config = dict(
    model='image flow-matching model',
    dataset='aerial photos of the United States (SatlasPretrain)',
    train_examples=50862,
    image_size=32,
    horizontal_flip=False,
    conditioning='none',
    arch='dit',
    objective='flow_matching',
    cond_dim=192,
    logit_normal_time=True,
    norm='layernorm',
    activation='star_relu',
    head_dim=32,
    fused_qkv=True,
    qk_norm=False,
    inner_norm=False,
    moe='soft',
    num_experts=4,
    moe_every=1,
    expert_mlp_ratio=0.25,
    slots_per_expert=1,
    shared_expert=True,
    patch_size=[4, 4],
    layers=12,
    width=192,
    positions='learned',
    optimizer='soap',
    beta2=0.95,
    lr=0.0036,
    beta1=0.9,
    shampoo_beta=0.95,
    eps=1e-08,
    precondition_frequency=32,
    max_precond_dim=1536,
    one_sided=False,
    adamw_lr_other_params=0.0021,
    steps=12500,
    batch_size=128,
    epochs=31.5,
    lr_schedule='cosine',
    final_lr_fraction=0,
    warmup_steps=370,
    weight_decay=0.03,
    adamw_weight_decay_other_params=0.01,
)
Rows from block 8 of a small image flow-matching model, named by matrix and row number. Rows with one number within an expert belong to one neuron, the router's apart. Each number is 128 + 32 x the weight over its row's rms, rounded and kept within 0 to 255. All counts start at 0.
Before each expert's rows are labels from the 100 images, of 14976 (inputs lightly noised), where the router gives the expert most weight on average: "colour at peak" is the nearest of a few named colours to the mean colour under the peak. Only what is clearly more common there than usual is listed. The data: aerial photos of the United States (SatlasPretrain). In brackets: how many of the 100, against the usual share in percent.
# router: slot weights (model.blocks.8.mlp.router.weight, 4x192, trained with AdamW), inputs 0-95
# up: expert up (model.blocks.8.mlp.up, 4x48x192), inputs 0-95
# down: expert down (model.blocks.8.mlp.down, 4x192x48, transposed), outputs 0-95

# expert 3
colour at peak: black (71 vs 1.2)
router.3 [ 70 103 104 119 136  81 100 157  76 102  95 183 156 102  97 142 116 160 127 111 134 151  95 142 120 133 119 100 120 163 102  92 145 188 133 188 149 126 105  89 153 135  71 115 157  45  66  64 132 142 142 151 133 198 123 134 120  93 161 108 140 165 146 151 109 155 162 127 110 112  94 178 150 128  87 106  90 110 104 112 153 159 168 151 111 108 160 144  59 117 160 122 100 112 173  51]
up.0 [105 148 123 124 113 145 160 140 121 128  94 102 123  58 125  68 110 151 132 125 125 155 141 168 153 123 115 146 172 141  74 132 114 117 165  83  79 124 153 133  76 110 196 158 184 126  84 152 107 103 113 134 117  99  84 167 187 173  80  94 108 142 114 151 105 162  93 158 165  87 136 134 123 105 131 150 133 116 144 181 155 122 117 117 107 171 133 168 219 106 141 123 101 164 130  69]
down.0 [ 95 122 104  84 132 133 149 152  77 168 104 184  99  85 149 111 144 125 156 113 120  74 160 114  85 130 127 138 144 102 181 139 108 130  97 126 125 163  95 177 159 100 173 165 125 164 124 155 185 150 138 151 135 150 129 156 131 133 180 150 118  78 113 192 162 130 107 115  94 114 122 157 121 120  33 125 126 122 136 130  96  83 158 154 140 145  75 158 148  96  74  83 169 172 120 119]
up.1 [161  79 140 169 159 192 160 149 120 104 133 174 182  97 121 122  90 148 186 101 114 113 170 114 151 109 149 122 165  48 130  78 168 128 123 114 113 163 185 112 169 164 130 168  68 104 126 191  83  92 152 179 163  78 126  89 127 106 125 145 167 154 148  97 122 121  93 103 159  95 169 128  87 149 121 127 164 104 131 124 157 158  61 136 238 153 115 119 107 124 130 168 164  55 138 151]
down.1 [139 105 118 132 167 156 101  87 126  44 115  75 115 112 205 107  77 137 107 126 102 151 131 166 104 142 115 129 114 155 152 120 103 188  76 123 110 132 173 145 125 133 145 135  78  91 135 176 124  74 154 160 113 101 194 128 127 183  78 106 180 160 146 100 127 137  72 116 114 147 135 133 114 139 112 161 105  94 109 122 143 171 157  93 180 122 150 111 149 156 111 160  91 184 153 121]
up.2 [120 141 132 134  93 154 138 166  67 113 149 109 102 150 137 101 149 111 105 149 112  90  97 119 140 121 123 134  76 148 107 136  94  60 131 169 150 154 111 153 118 148 125 103 110 145 102 129  30 167 151 166 156 161 160 173 172  87 141 233  49 169 112 127 113 126 118  91  99 206 171 153 201 101 149 126 111 120 159 145 137 119 100 155 164 177 166 131 117 114 134 131 116  65 108 132]
down.2 [ 82 153 156 103 128 120 143  98 136  95 175 118 148  99 198  90 122 105 123  80 119 161 149 149 137  50 160 114 148 119 142 144  97 108 137 133 118 156 126 196  95  80 141 134 100  80 112 166 127 129 121 139 132  83 166 120 150  55 102 134 138 153 127 127 116 155 131 161 147 161  87  62 142 136 146 128 148  99 103 198 179  51 119 103  93 153  70 124 106 150 105 149 102 169 139 111]
up.3 [128  99 140 122 102 121  84 109 123 119 124 137 127  80 177 134 159 138  68  91 153 190 110 198 162 115 170 144 116 126 114 187 211 159 127 146  73 115 162 182 103 135  66  99 160 121 134 110  88 171 127 158 113 106 159 156 152 168 143 114 190 124 108  90 144 110 124  83 111 154 127 108 107  94  61 121  99 129 136 177 164 118 154  96 146 112 161 153  78  95 179 155 118 103  85 114]
down.3 [113 167 126 116  82 132 127 122  84 104 115 104 152 163 113 110 107  82 110 116 121 132  86 161  75 100 130 113 129 159 132 156 135 130 111  79 114 171 114 138 117 124 111 177  75 123 130 114 216 158 116  94 171  80 121 128 150 136 101 151 138 126 166 164 147 138 150 209  91 108 245 189 103 131 135 168 146  81 101 140 145  78 137 135 137  76 140  98 119 174  96 130 150 108 147 151]
up.4 [183 109  85 174 176 139  73  91 130 150 144 115 125  80  84 134 135 103 146 115 142 164 147 111 145  58 115 131  97 146 124 180  61  94 166  53 157 149 167 117 129 102  85  85 124 151 101 143  80 103 107 160 137 152  98  98 124 153  88  88 103 122 128 107 105 158 102 167  80 133  73 162 157 102 159  94 104 120  85 133 107 117 146 132 114  98  85 182 142 156 152 117 178  79 123 130]
down.4 [197 138 164 138 133 129 145 119 124 119 203  58 121 171  90 131 150 147 179 117  97 130 114 147  84 124 107 145 152 142 189 138 161  91 147 118 103 145 136 106 164 156 133 142 127 130 138  82  89 132 117  71 162 115 131 119 193 182  97 150 147 190 167 112 148 139 184 163  96 144 192 142 157 125 132 104 114 123  81 129  81 126 137 189 121 142 144 131 137 148 151 154 147 140 124 155]
up.5 [ 80  73 149 116 169 149 144 116  70 137 114  91 117 174 255 139 154 117 149 104 120 177 165 148 134 136 174 144 135  81 193 193 144  90 136 123 141 174  94 170 129 125 122 110 137 106 125  67  96  97 126 143 118  86 185  96 114 146 117 116 133  81 101  79 129 125 152 133  78 181 140 140 128 111 123 133 166 109 163 115 155 125 119 164 122  81 154 141 113 171 123 145 115  86 117 169]
down.5 [201 142 127 116 101 150 154 152 136 130 102 111 121 227 205 127 140 142  52 165  93 146 120 137 139 143 156 144 120 177 111 129 109 124 149 218  70 141 158 129 139  89 168 160 109  80 131  82 125 182 171 112 141 178 181 142 131 137  98  81 143 169  89  74  60 142 101 164 146 146  87 159 110 129 179 108 151 149 136 153 136 129  85 136 149 208 128 125 117 113 115  93 121 153 100  99]
up.6 [137 152 159 155 204 127 104 109 134 165 105 126 146 122 150 136 117 140  82 175 106  90  81 125 144 138 126 128 128 119 117  60 123 131 146 130 103  97 167 136 130 157 172 133  74  85 115  84 186 115 113 175 183 122 124 157  34 174  98 118 104 152 132 142 131 111 116 163 164  92 136  75  93 150 125 109 102 176 157 191 125 182  76 106 165 148 160 138  94  60 133 192 113 190 102 112]
down.6 [161 132 152 111 114 125 121 114 121 113 132  72 115 139 158 140 125  80 124 143 106 166 102  92 131 151 134 109  87 117 168 119  87 114 151 140 133 142 121 141 114 137 121 142  96  56 104 119 151 120 150 131 118  92 136  63  84 122 130 157 153 145 102 103 127 141 214 118 145  96 111   2 130 128 122 180 120 128 147  75 147  69 140 137  90 191  59 139 127 139 124  46 105 185 109 161]
up.7 [103 103 190 129  93 144 136  92  95 130 141 139  73 116 193  83 133 138 142 191 124 133 170 164 119 112  76 108 115 189 190  67  94 162 165 112 170 137 177  94  70 111 104 155 136 128 160 175 163 116 162 134 129 111 143 157 105 137 109 121 131 128 187 136 124 137 148 107 119  95 150 147 108 127 105 183  89 152 128 152 148 162 171 139 172 131 106 145 112  78 120  89 136  98 101  95]
down.7 [112  96 129 140  87 124 122 124 120 156 114 134 150  80  48 164  93 147 131 176 107  74 134  75  98 126 155 116 142  13  50 150  74 127 150  82 121 169 155 109 122 138 151  91 149 137 135 109 117 121 123 160  94 154 132 113  99 157 109  99  89  97  96  91 135 105 124 120 121 133  78 156 143 164 188 158 149 136  72 115 127  65 160 132 142 145 111  97 110 193 106 154 151 100 121 157]

# expert 2
colour at peak: grey (91 vs 56.2)
router.2 [114 114 145 135 151 147 160 159 138 128 158 148 105  69 120  72 130 154 111 125 134 169 126 104 140 114 106 137 176  82 125 249 123  70 131  99 114 138 154 100 146 149 161 181 107 140  97 143 112  96  96  94 141  83 150 109 115 111 102 129 133 135  89  66 115 126 182 117  91 172 146 117 120 136  81 127  88 175 122 142  90 165 101 147 184 170 121  96 165 124  79 134 181 113 111 116]
up.0 [140 159 155 135 111 135 120 105 141  99 198 157 163 167 175 148 206 101 135 160 118 144 121 138 114 114 111 147 120 106 130 150 139 110 159 119 119 146 189 102 163 110 139  61 130 148 176 165 148 107 113 164 169  43 153 175 109 150 127  77 174 100 110 118 154 121 104 121 124 170  68 130 127 124 102 149  92 138 110 191  93  94 122 158 104 162  65 119 168 130 135 124 151 119 149 118]
down.0 [ 84 144  61 103  97 135 131 160  25 124 153 136 126  79  49 131 138  80 181 138 138 101  95 173 175 125  71  99 137 155  53 219 140 105 128 130 160 135  69 135 131 164 174 104 129 135  61  93 179  95 113 125 138 144 127 107 134 178 149 159 116 107 158  89  71 136 199  58 135 133 129 130 136 155 138 189 124 141 138 161 121 105 109 179 139 174 142 133 115  97 147 136 118 145 156 179]
up.1 [171  96 118 164  87  99 154 118 148 132 170 186  99 168 197 188 134 171 142 163 110 127 166 193  89 157  62 108 133 150 140 139 177 114 178  95  98 111 108  79  98 117  93  96  88 147 103 131 127  97 132 168 170 122 179  55 133  59 160 134 140 106 154 123 170 135 130 129 102  98  99 128 153 133 162 128 132 155 157 138 149 109   0 105  56 137 134  66 147 126 133 127 114  76 144  72]
down.1 [144 110 123 112 130 188  76 172 151 132 121  82 129  74 125 192 150 114 189  87 109  92 113 161 108 107  97 112  96 114 111  91 102 117 105 138 138 155 142 110 125 125  57 126 169 149 115 138 200  66 100 175  97 217 141 101 120  91 142 120 115 119 133  72 104 141  70  52 162  92 134 177 116 161  70 122 147 158 138 107 140 106  88 167  91 150 164  93 113 128 131 188 166 133 100 103]
up.2 [100  74  72 112 140 160 130 133 174 154 105 127 161 107 203 167  84 128 145 136 153 105 151 137 132 156 153 171 132  90 138 133  94 145 110 180 151 130 133  81 130 179 125 123  75 130 103 122  75 188  88 159  98 114 191 103 175 153 124 154  87 139 121 101 133 121 110  86 146 107 133  17 148 117 127 107 129 118 141 143  91 166 120 178 153  80 145 145 132 106 145 163 113 112 153  95]
down.2 [152 142 124  89 130 184 158 118  77 171 156 126 130 165 168  94 162 103 161 141 108 146 126 172 137 126 109 141 108 140 127 125 152 185 174 170 140 171 130 125 151 121 127  60 162 194 176 102 118 137 135 127  80  99 158 142 139 167  80 131 203 117 125 119 143 132  99 171 122  81 128  71 122 163 115 165 133 149 150 147 190  52  98 166 129 105  64  81 130 159 119 182 108 107 149  64]
up.3 [ 99 155 106  88 129 187 101  80 126 141 156 186 133 118  74 153 172 143 110 129  93 207 157 174 108 121  85 134 123 159 180 136 153 152 153 104 143 137 161  83 112 122 119 129 115 114 137 159 135 114 115 144 171 122 167  93 163  93 151 107 159  76 164 143 120 163 138 133  17  86  91 111 155 150 112 105 137 144 155 146 123 115  85 164 100 123  89  86 153 106 122  83 114 129 100  91]
down.3 [195 127  51 103 101 142 142  94  58 161 189  75 102  73 192 156 147 176 145  88 131 113 133 176 183 140 106 102  99 140 112 135 126  79 136 157 106 115  66  92  92 104 113 112 181 136 162 115 105  69 141  99  81  93 133 129 119 129  93 106 144 129 127  91 143 151  99 118 129  78 131 139 112 140  65  99 116 124 105 144 100 108  54 158 131  93  75 134 108 183  98 150 117  85 136 120]
up.4 [130 117  70 151  95 145 157 121 196 160 176  92  98 186 130 116 135 111 140 118 115  97  90 115  92 133 144 130 124 187 128 132 101 160 128 125 145 148  90 106 122 121  84 127 120  99 102 120  67 128  99  95  98 101 175 135 119 187  78 138  44  54 137 103  80 148 130 110 136 147 105  82 142 139 131 132 118  85 137 109 103 169 181 119 126 149 109 120 146  96 115 182 178  75 146  85]
down.4 [143 133 165  99 134 157 184 129 103 168 156 103 113 154 174 109 126  73 122 136 132 187 146 165 127 172 115 135  82 118 122  95 160 152 150 151 157 167 130 121 148  92 100  86 178 177 130  98 113  91  79 126 141  77 142 123 136  77 123 123 214 125 124 106 139 100 105 134  77 116 110  53 139 150 134 142 132 152 134 156 160  95 158 162  98 137 101 101 149  89 139 148 101 120 173 114]
up.5 [130 110  99 178 118 165 150 115 155  47 147 144 102 110 130  94  98 181 119 154 162 153 104 147 156  99  75 172 135 158 111 160 148 130 168 143  89 194  67 173 131 157  87 124  51 132 139 108 161 131 101 108 114 136 136 137  65 149 123 161 110  95 125 106  37 156 133  95 121 131 143 142 152 139 107 119 129 117 121 124 107 142 145  70 143 126 113 153 111 154 116 174 158 156  88 167]
down.5 [188 177 129  74 127 121 102 143 103  95 130 123 143  92 128 158  97 155 142 143  97 114 101 145  91 142  85  98  82 150 147 161 164 160  91 112 130  61 158 146 124 118 108 141  86 117 114 108  95 111 193 137 132 156 119 169 105 175 118 108 132  99 159 131 124 111 176 129 114 175 124  79 132  89 164  95 122 164 104 101 128 145 140  97 154 130 128  72 103 115 115  72 145 140  64 152]
up.6 [147 162 151 148 132 139 140 106 134 147  81 149 101  93  99 107 126 125 142 135 140 164 105 176 103  70 178 126 165 116 130 105  83 187 134 114 156 126 140 128 143 155 128 123 153 226 138  99 122 128 130  88 163 138 144 119 158 129 166 131 115 154 170 121 103 135 123 190 163 137 112 136 155 209 164 158  93 133 166  74 107  84 109 120 157  89 114 114 128 152 130  92 166 151 121 130]
down.6 [124 139 129 106 138 108  96 118  72 158  83 137 162 117  88  73 140 154 103 110 109 131  70  97 117 214 134 134 143 140 130 147 173 135 173 131 123 109 130 122 136 113 213  74 122 145 119 173 123 152 143 101 100 170 135 162 137 131 116 136 118 124 152 130 145 107 141  74 131 117 141  76 190 117 126 147 100 128  73 129 100 157 117  95 156 153 151  92  96 104 160  76 165 138 150 165]
up.7 [171 125 144 150  84 158 164 102  86 142 132 178 136 130 107 117 145 115 115 166 112 120 159 173  72 129  86 136 152 160 151 155  73  66 129 152 138 178 143 158 105 159 111 111 126 180 215 150 108  87 133 112 129 129 115 120 128 146  46 173 169  89  88  97 233 128 140  75 131  88 154 133  76 146 110 149 124 112  93 168  79  52  94 141 194  97 148 147 170  98  76 112 129 112  92 164]
down.7 [219 130 184 146  93 120 177  78 201 148 107 116  85 170 113 109 155 114 109 132 165 116 128 133 160 162 107 129 195 199 131 126 153  38 101 123  95 132 145 130  86 136 143 202  76 149 112 121 124  97 129 156  97 145 115 138 109 112 135 101 136 105 120 109  92 137  77 122  91 160  94 109  83  78 193 172  78 159 142 155  77  70 111 147 131  45  86 128 135  76 132  92 135 161  95 112]

# expert 0
colour at peak: pink (46 vs 3.9)
router.0 [ 93 151 134 138 158  74  78 150 172  89 142 133 143 154  79 111 124 121  95 154 119 134 130 139 143 100 151  89 144 147 142 116 149  90 171 108 139 168  92 156 167  95 159  86 140 108 112  73  94 117 109 107 135 155 109 115 155 115 128  24 139 145  67  99 150 120  93 111  71 115  28 192  54 109 209 127  78 193  84  99  97 126 155 132 133  47  95  87 118 152 115 123  81 101 148 158]
up.0 [168 104 147 114  62 117 119 132 143 147 155  82  96  73  85 101 101 140 169 103 101 112  93 175 129 154 136 125 167 134 171 134 108 133 147 156  95 174 112 104 147 157  39 145 113 136 148 103 118 152 123  87 138  96 123  92  88 158 161 136 102 128 128 108  79 133 131 130 119 118 157 108 187 165 109  96 108 124 146 160 122 165  87 128 129 164 212 115 157 147 135 171  90 164 174 116]
down.0 [133  79 106 111 116 138 122  87 133  75 166 124 120 149  91  99 152 160 160  76 152 130  74 130 124  68  89 167 135 151 187  92 116 138 106 146 176 110 193 146 160 117 125 109  95 146 115 155  70 139 151 127 169  49  76 170 143 125 174 132 133  96 101 126  87  95 119 165 126  95 137  49 194  78 125 124 167 151 145 153 125 169 104 124 172 148 127 150  90 153 108 120 115 110 159 149]
up.1 [151 113 128  98 159 164 133 164  91 170  71 142 140 106 153 118 168 142 107 148 169 176 174 183 173 126 110 154 131 173 168 148  69  68 114  97 188 153 148 135  91 149 125 115 157 102 177 101 124  44 132 181 133 138 113 174 119 116  96  95 152 125 112 172  86 104  46 141  85 123 136 118 134 147 125 135 206  58 168 147 143 122 134 163 124 140 151 126 100 160  98 168 185  83 122 195]
down.1 [166 132 112 135 123 126  89 131  98 163  45 127 188  64 198  85 163 124 108 161  76 139  79 160 145 163 135 146  99 135  87 153  99  82 159 254  58 178 128 137 136 116 110 133 147  96 150 105 152  39 143 144 111 110 114 133 105 127 167 158 158 153 132 160 145 120 171 139  41 132 128  41 111 160 118 201 180 139  97 149  68  61 121 110 146  88 145 111 104  97  80 145 120 116  45 125]
up.2 [111 149 139 118  75  90 127 125 111 125 153 118  94  71  61 133 120 149 163 154 139 114  84 134  73 153 139 130  76 187 118  78 120 160  77 104 141 133 139 141 121 174 108 132 140  72 110 131 115 149 111 162 140 194 156 131 132 113 127 160 130 133 148  99 139 163 154 224 139  91 166  45 134 142 106 150 114 168  79 148 109 166 148  90 163 151 128 134 155  92  99 135  85  92  95  60]
down.2 [ 97 124 160 177 119 154 105 124 156 103 187  60 158 114 129  88 202 164 119 134 159 135  61 105 170 120 139 138 106 129 149 113 167 182 153 127 146 118 114 103 172 108  71 148 101  99 158 158  88 172  70 122 127  77 130  94 160 111 115 119 183 100  74 171 169 130 141  75 134 171 108 194 185 139 153 174 140 162 119 159 150  74 116 129 179 163 165 156 148 144  94 116 176 113  97 151]
up.3 [117 120 111 116 104 124 131 139 146 111 103 117  93 110 121 171  94 158  82  78 127 111  98 135 139  77 122 191 162 147 113 126 124 101 102 141 106  68 158 184 134 148 138 195 124 151 109 107 151 105  95 115 135 167 162 123 119 151 130  88 109 115 162  83  94 117 124 148 166 132 117  80 105 100  40 157 130 157 142 145 129 173 183 127 151 103 125 171 124 110  92 217 161 134 196 123]
down.3 [138 150 112 104  94  57 142  96 125 143 140  81 115 127 181 144 120 142 144 101 153  90 172 121 165  99 118 106  87 146  86 112 181  69 130  97 193  91 153  98 118 123 113  82  81 134 129 138  97 139 118 101 132  83 142 134 144 150 158  95 218 152 110 150 190  64 119 179 198 170  97  57 120 152 130 137 125 111 164 122 169 127 111 144 148 144 126  91 123  94 137  98 119 141 130 143]
up.4 [144 161 139 122 158  99 174 144 160 103 139 158 179 115  87 116 134 145  97 108 116 116 124 167  91 146 151 128  93 131 149  92 129 139 144  77 101 168 198 109  93 171  26 110  78 120  84 122 103 148  77 164 134 106 162  82 119 125 102 170 134 159  88 155 145 110 151 125 129 133 164  55 117 172 152 157 135 128 121 148  87 187 141 155 147 188 117 155 121 110  86 168  90 124 168  64]
down.4 [128 188 111  96 189 101  98 131 121 149 186  92 182 119 125 109  92 129 158 118 147 133  82 166  76 123 154 136 108 158 139 105 175 169 146 164 143  84 163 109 179 124 104 122  55 155 167  94 147 120 108 112 102 126 136 135 104  88  99 133 119 128 134 104 124 132 131 192 138 119 104  34 170 135 140 117 123 166 175 172 136 159  69 172 128 201  85 127 121 195 113 142 137 126 135  85]
up.5 [173  65 103 143 109 126 112 132 136 167 146 100 140 117 128 109  99  70 155  49 105 125 111 132 120 178 148 132 119 119  83 109 155 166  93 118 100  82 133 166  79 171 179 121 117 127 138 174  70 144 132 141 105 161 153 134 115  94  85 167  78 158 135 130  95 120 173  71 176 149 139  57  89 148 105 120 184 116 124 119 150 132  63 150 115 140  95  95 130 100  97 133 122 128 157 151]
down.5 [147 132 134 134  92 131 101 126  98  89 124 162 140 157 140  57 138 121 120 136 147 170 164 113  82  82 128 124 104 154  79 133 157 138 173 133 144 130 123 201 138 127  70 108 206 138 176 164  73 160  92 121  50 147 144 186 164 126 121  93 134 129 103 174 107 139 154  92  60 133 141 100 175 144 112 104 134 107 181 131 131 180 138 154 169  96 124 150  95 111 108 119  93 181  91  79]
up.6 [171 147 173 148 149  95 104 133  80 189  79 169 110 165  89 125 122 160  97 118 163 134 127  99 149 129 104 206 111 139 129 141 106 123 153 110 154  75 172 101  65 125 145  78 156 110 153 102  47 167  96 174 133 164 161 150 123 181 188 143 155 173 127 120 162 114 136 192 126 103 167  70 113 145 143 147 115 126 162 154  75 146 150 168 137 140 143 149 104  94 117 180 143 125  77 116]
down.6 [ 55  91 149  91 170 123  96 105 134 161 133 115 186 119  90 154 138 140 130  98 150 104 108  77  63 108 136 138 115 160  78 109 162 138 146 108 159 118  92 100 139 184  77 130 219 131  95 130 116 156 163  62  95  96  65 141 156 113 126 147 148 174  92 117 122 110 121  79  86 164  52 104  93 161 139 113 137 146 175 172 179 192 154 193 137 151 150 131 173 150 131 139 115 136 136 132]
up.7 [200 145 121  98 119  55 127 113  85 127  66 128 113 104 132  80 109 165 154  87 139 127 176 123 128 125 149 133  94  54 110  98 130 157 131 130 109 125 161  85 141 141 133  96 154 152 134  67 133 174 154 134 180 110  84 143 151 131 152 113 158 158 126 197 155 152 182 105 152 153 120 100 181 185 166 157  65 134  72 141 192 158 135 145 175  82 121 162 130 102 175 100  71 134  84 145]
down.7 [152 188 148 165 114 150 196 108 141 150  88 140 100 148 120 188 142 155 112 175 105 136 122 120 160 201 155 120  88 122  65 117 116 176 122 130 117 166  33 127 171  84 123 126 143 108 118 106 167  66 137 118 110 142 102 141  90 202 181 132  75 109 152 111  84 103 122 186 134 124 128  98 120 143  80 130 119 161 109 126 237 209 113 100 134 157 133 137 144 148 104 130  79 132 142 188]

# expert 1
colour at peak: grey (86 vs 56.2)
router.1 [ 66 124 165 135 105 140 210 129 100 114 162 114 120 132 131 140 118 173 176  80  76  83 120 132 147 119 130 121 142 155 203 142 136 102  93 119  91 121 126 165 106 159 118 141  78 180 178 133 124 138 147 148 111 149 157  99 141  87 212 158 136 150 143 147 139 105 159 108 217 118 176 123 142 142 109 124 141  91 121 127 139 112 109 118  97 170 100 121 148 119 133 149 173 143 114 127]
up.0 [132 101 158 100 171 117 162 132  75  94 154 101  81 143 151 134 168 112 113  78 118 140 107 188  96 158 142  98 108  90 149 124 123 102 143 120 103 156 168 105  78 102 110 125 134 124 135 168  92  89 123 135  94 145  76 158 107 120 144 176 161 132 126 106 137 148 137 171  84 111 173 131 133 108 202 189 108 132 121 143 127 144 150 134 109 112 180 117 190 124 160  73 154  86 113 161]
down.0 [ 97 185 128 116 159  83 123 125 171 129 105 133 111 131  59 166 144 109 188 134 171 128 121 129  96 117 107 143 136 130 165  75 140  91 134 114  94 147  82 112 109 166  69 130  84  95 150 149 159 142 112 147 132 142 153 122 112  70 100 185 129 108 134 154 156 137 134  87  51  79  78  96 145 221 129 180 124 176 141 142 170 139  81 155 127 132 107 138  83  71 118  74 132  92 180 154]
up.1 [ 79 161 130 124 144  84  72 105 164  80  75 199  76 154  76 136 162 111 136 149 102 119 138  73 173 158 194 148 118 130 151 142  76  98 122 102 150 102 140 145 161 135 106 152  85 143 119 124 144 138 175  82  98 170 140 124  81 148 199 103 154  78 111 110 145 126 125  73  91  57 149 129 120  97 111 123 134 152 143 100 102 135  91  91 148 110 131 126 107 105 162 130 203 112 115  86]
down.1 [ 60 115 184 130 160 144 138 144  63 154  80  39 176 111 120 119 150 102 159 169 123  97 121  78 173 111 157  91  94 110 191 153 132  90 103 113 149 155  93 183 103 119  89 112 136 141 127 112 116 103 123 161 113 185 171  80  75 117 103 126 125 118 127 163  78 136 115 121 127  90 118 121 137 135 196 116 101 167  96  93 153 153  66  63 198 179 152 122 166 106 155 123 108 148  98 187]
up.2 [ 99  30 128 112 129 112  93 152 125  86 191  83  85 132 164 140  34 152 118  76 100 155 136 175 109 113 140 100 131  98 199 139 129  78 150  76 125  71 182 184 128 118  71 147 109 172 127  53 119 131 167 121  82 166 107 104 100 126 163 116 174 151 138 137  71 147  77 151 154 113  75 146 158 155 136  63 122 104 133 139 116 192 162 106 185  95  91 128 123 122  86 115 129 128 159 110]
down.2 [ 86 116 115 133 176 106 121 123 140 156 149 202 133 191  81 165 116 149 119 208  99 152 120 150 108 144 104 132 104 156 132  88 145 117 116 142 147 126 112 135 136 127 144  95 109 176 123 109 135  52 138 108 158 220 162  92 148 101 124 156 145 149 131 116 155  96 155 112 196 107  55 171 120 124 128 146 123 138 157 150 151 120  99 117 145  64  84 167 155  99 214  93 102 167 142  84]
up.3 [169  90  88 168 137 130 160  88  95 110 150 255 142 150 131 127 161  94 145 158 126  75 104  95 112 144 159 154 162 137 134 167 110 101 103  76 147 136 132 161 137 103 125 119 113  85 112 141 140  76 178 126 111 107 107 206 104 144 126 126 172 101 107 164 105 101 188 131 119 132 106 125 144 124 151 126  90 143  87 134 112 150 118 155 104 118 185 107  28 131 157 132 161 126 155 155]
down.3 [124 143 144 137 136 166 147 141 170 116 112  73 118  95  92 136 200 139 177  79 111 166  65  57 140 123 161 127 157 112  79 159 128 127 203 122 105 120 160 138 160 131 112 141 116 105  64 130 117 107 134 183 149 137 140 179  94 176 140 104 131 145 109 137  68 171 106 130  76 164 141  94 140 119 142 130 107 141 101  82 125 143 121 120 126 136 104 151 124 151 179 130  96  92 124 207]
up.4 [111 121 139 171 114  86  97 152 153  66  80 158 101 180 133 149 126 146 131 191 127 185 170 129 152 120 164 178 110 131 108 115 135  72 123 171  68 134 175 125 171  99 107 156 185 100 132 111 122 161 153 127  98 120 153 204  88 135 137 113 141 137  65 131 162 160 163 156 165   8 102 139 126 159 152 107  97 109 155 175  77 135 149  17 169 105 113 100 110 138 156  90 113 138 176 120]
down.4 [160 183 105 114 133 125 132 144 110  67  73 122 151 116 113 122 164 137 107 176 123  92 119  88  89 127 155 137 171 150 146 136 136 127  99 151 211  97 163 146  78  97  82 156  81 114 184  47 174 172 144  95 148 108 108 155  94 121 134 134 109 134 191 153 164 121 160 164 119  65 115  82 108 107 105  71 103  97 110 130 138 112 139  22 120 109 148 185 141 155 118 117 161 113 193  85]
up.5 [134 109 121 233 123 103  75 145  98  79 137  90  35 134 179 139  67 143 144 158 139 149 142 125 131 116  78 119 139 164 180 122  84 128 129 112  90 144 124 103 126 180 111 161 155 165 178 151 116 115 125 145 110 165 191 127 131 142 102 155 134 152  72  98 140 149 132 105 128  70 137 146 145 152 107 124 182 195  79 159  86 151 161 176 137 143 130 150 152 129 103 131 116 121 144 101]
down.5 [164 152 164  91 139 137  79 110 177 117 118 183 160 145 102 122 102 143 113 189 149 174 178  56 136 145  77 153 147 137 187 104 156 175 127  86 185 103  99 132 146  77 104 146 195 129 195 153  92  75 137 127 153 122 106 129 114  91 154 132 143 165 135 149 174  96 111  46 176  62 136 126 168 145 110 158 145 109 142 137  77 123 138 126 153 125  91  63 173 138 169 120 150 114 133 140]
up.6 [158 129 175 102 145 175 183 154 143 138 111 165  85 139 134 103 165  84 110 176 112 178 136  85  88 167 128 126 174  87 113 167 127 153 116  64 160 133 100 172 120 126 130 126 113 113 129 138 185 119 140 122 171 161  99 181 137 167 129 148  91 133 159  96  86 152  88 110  99 106 165  79 158 152 116 117  87 154 144 190 155  93  85 142 132 123 104 127 109 195  83  94 111 139 121 180]
down.6 [ 90 155  88 149  98 124 217  82 112 116 101  88  99 109 134 169 145 136 187 140 140 124 137 103 142 101 127 148 159  76 134 121 159 121 150 133 155 151 158  94  95 141 106 135 121 126 125 106  45  80 146 122 119  96 154 123 106 146 100 180  91 163  78 106 108 143 149  50 123 136 130  57 163 182 135  76 168 177 116 110  88  91 130 150 118 152 106  96  83 133 104 130 170 184 166 107]
up.7 [ 78 174  97 121 142  72  96 140 169 116 171  94 183  91 102 104 154 129  63 182 135  87 125 143  80 175 135 112 126 164 150  99  85 114  94 124 120 165 191  85 119 116 170 123 117  94 114 111 120 110 123 183 129 168 142 118 141 155 165  72 121 174  95  41  83 104  98  96  99 142 113 114 150 130  72  96 172 186 136 117  97  90 104 157 156 115 111 136 157 133 123 134 148 122 118 127]
down.7 [179 119 127  74 118 156  84 110 112 140 120  69 126 104 131 161 138 133 117 111 152 141 134 198 121  62 104 123 127  83 103 131 139 163 150 136  71 111 154 125 129 105 110 142 197 196 197 120 100  86 144  51  84 129 137 112 122 119 115 103 158 135 119 142 134 131 118 164 105 110 112 134 139 172 145 146 108 145 198 150 152 133  71 212 148 110 118 114  88 121 136 150  85 117  72 133]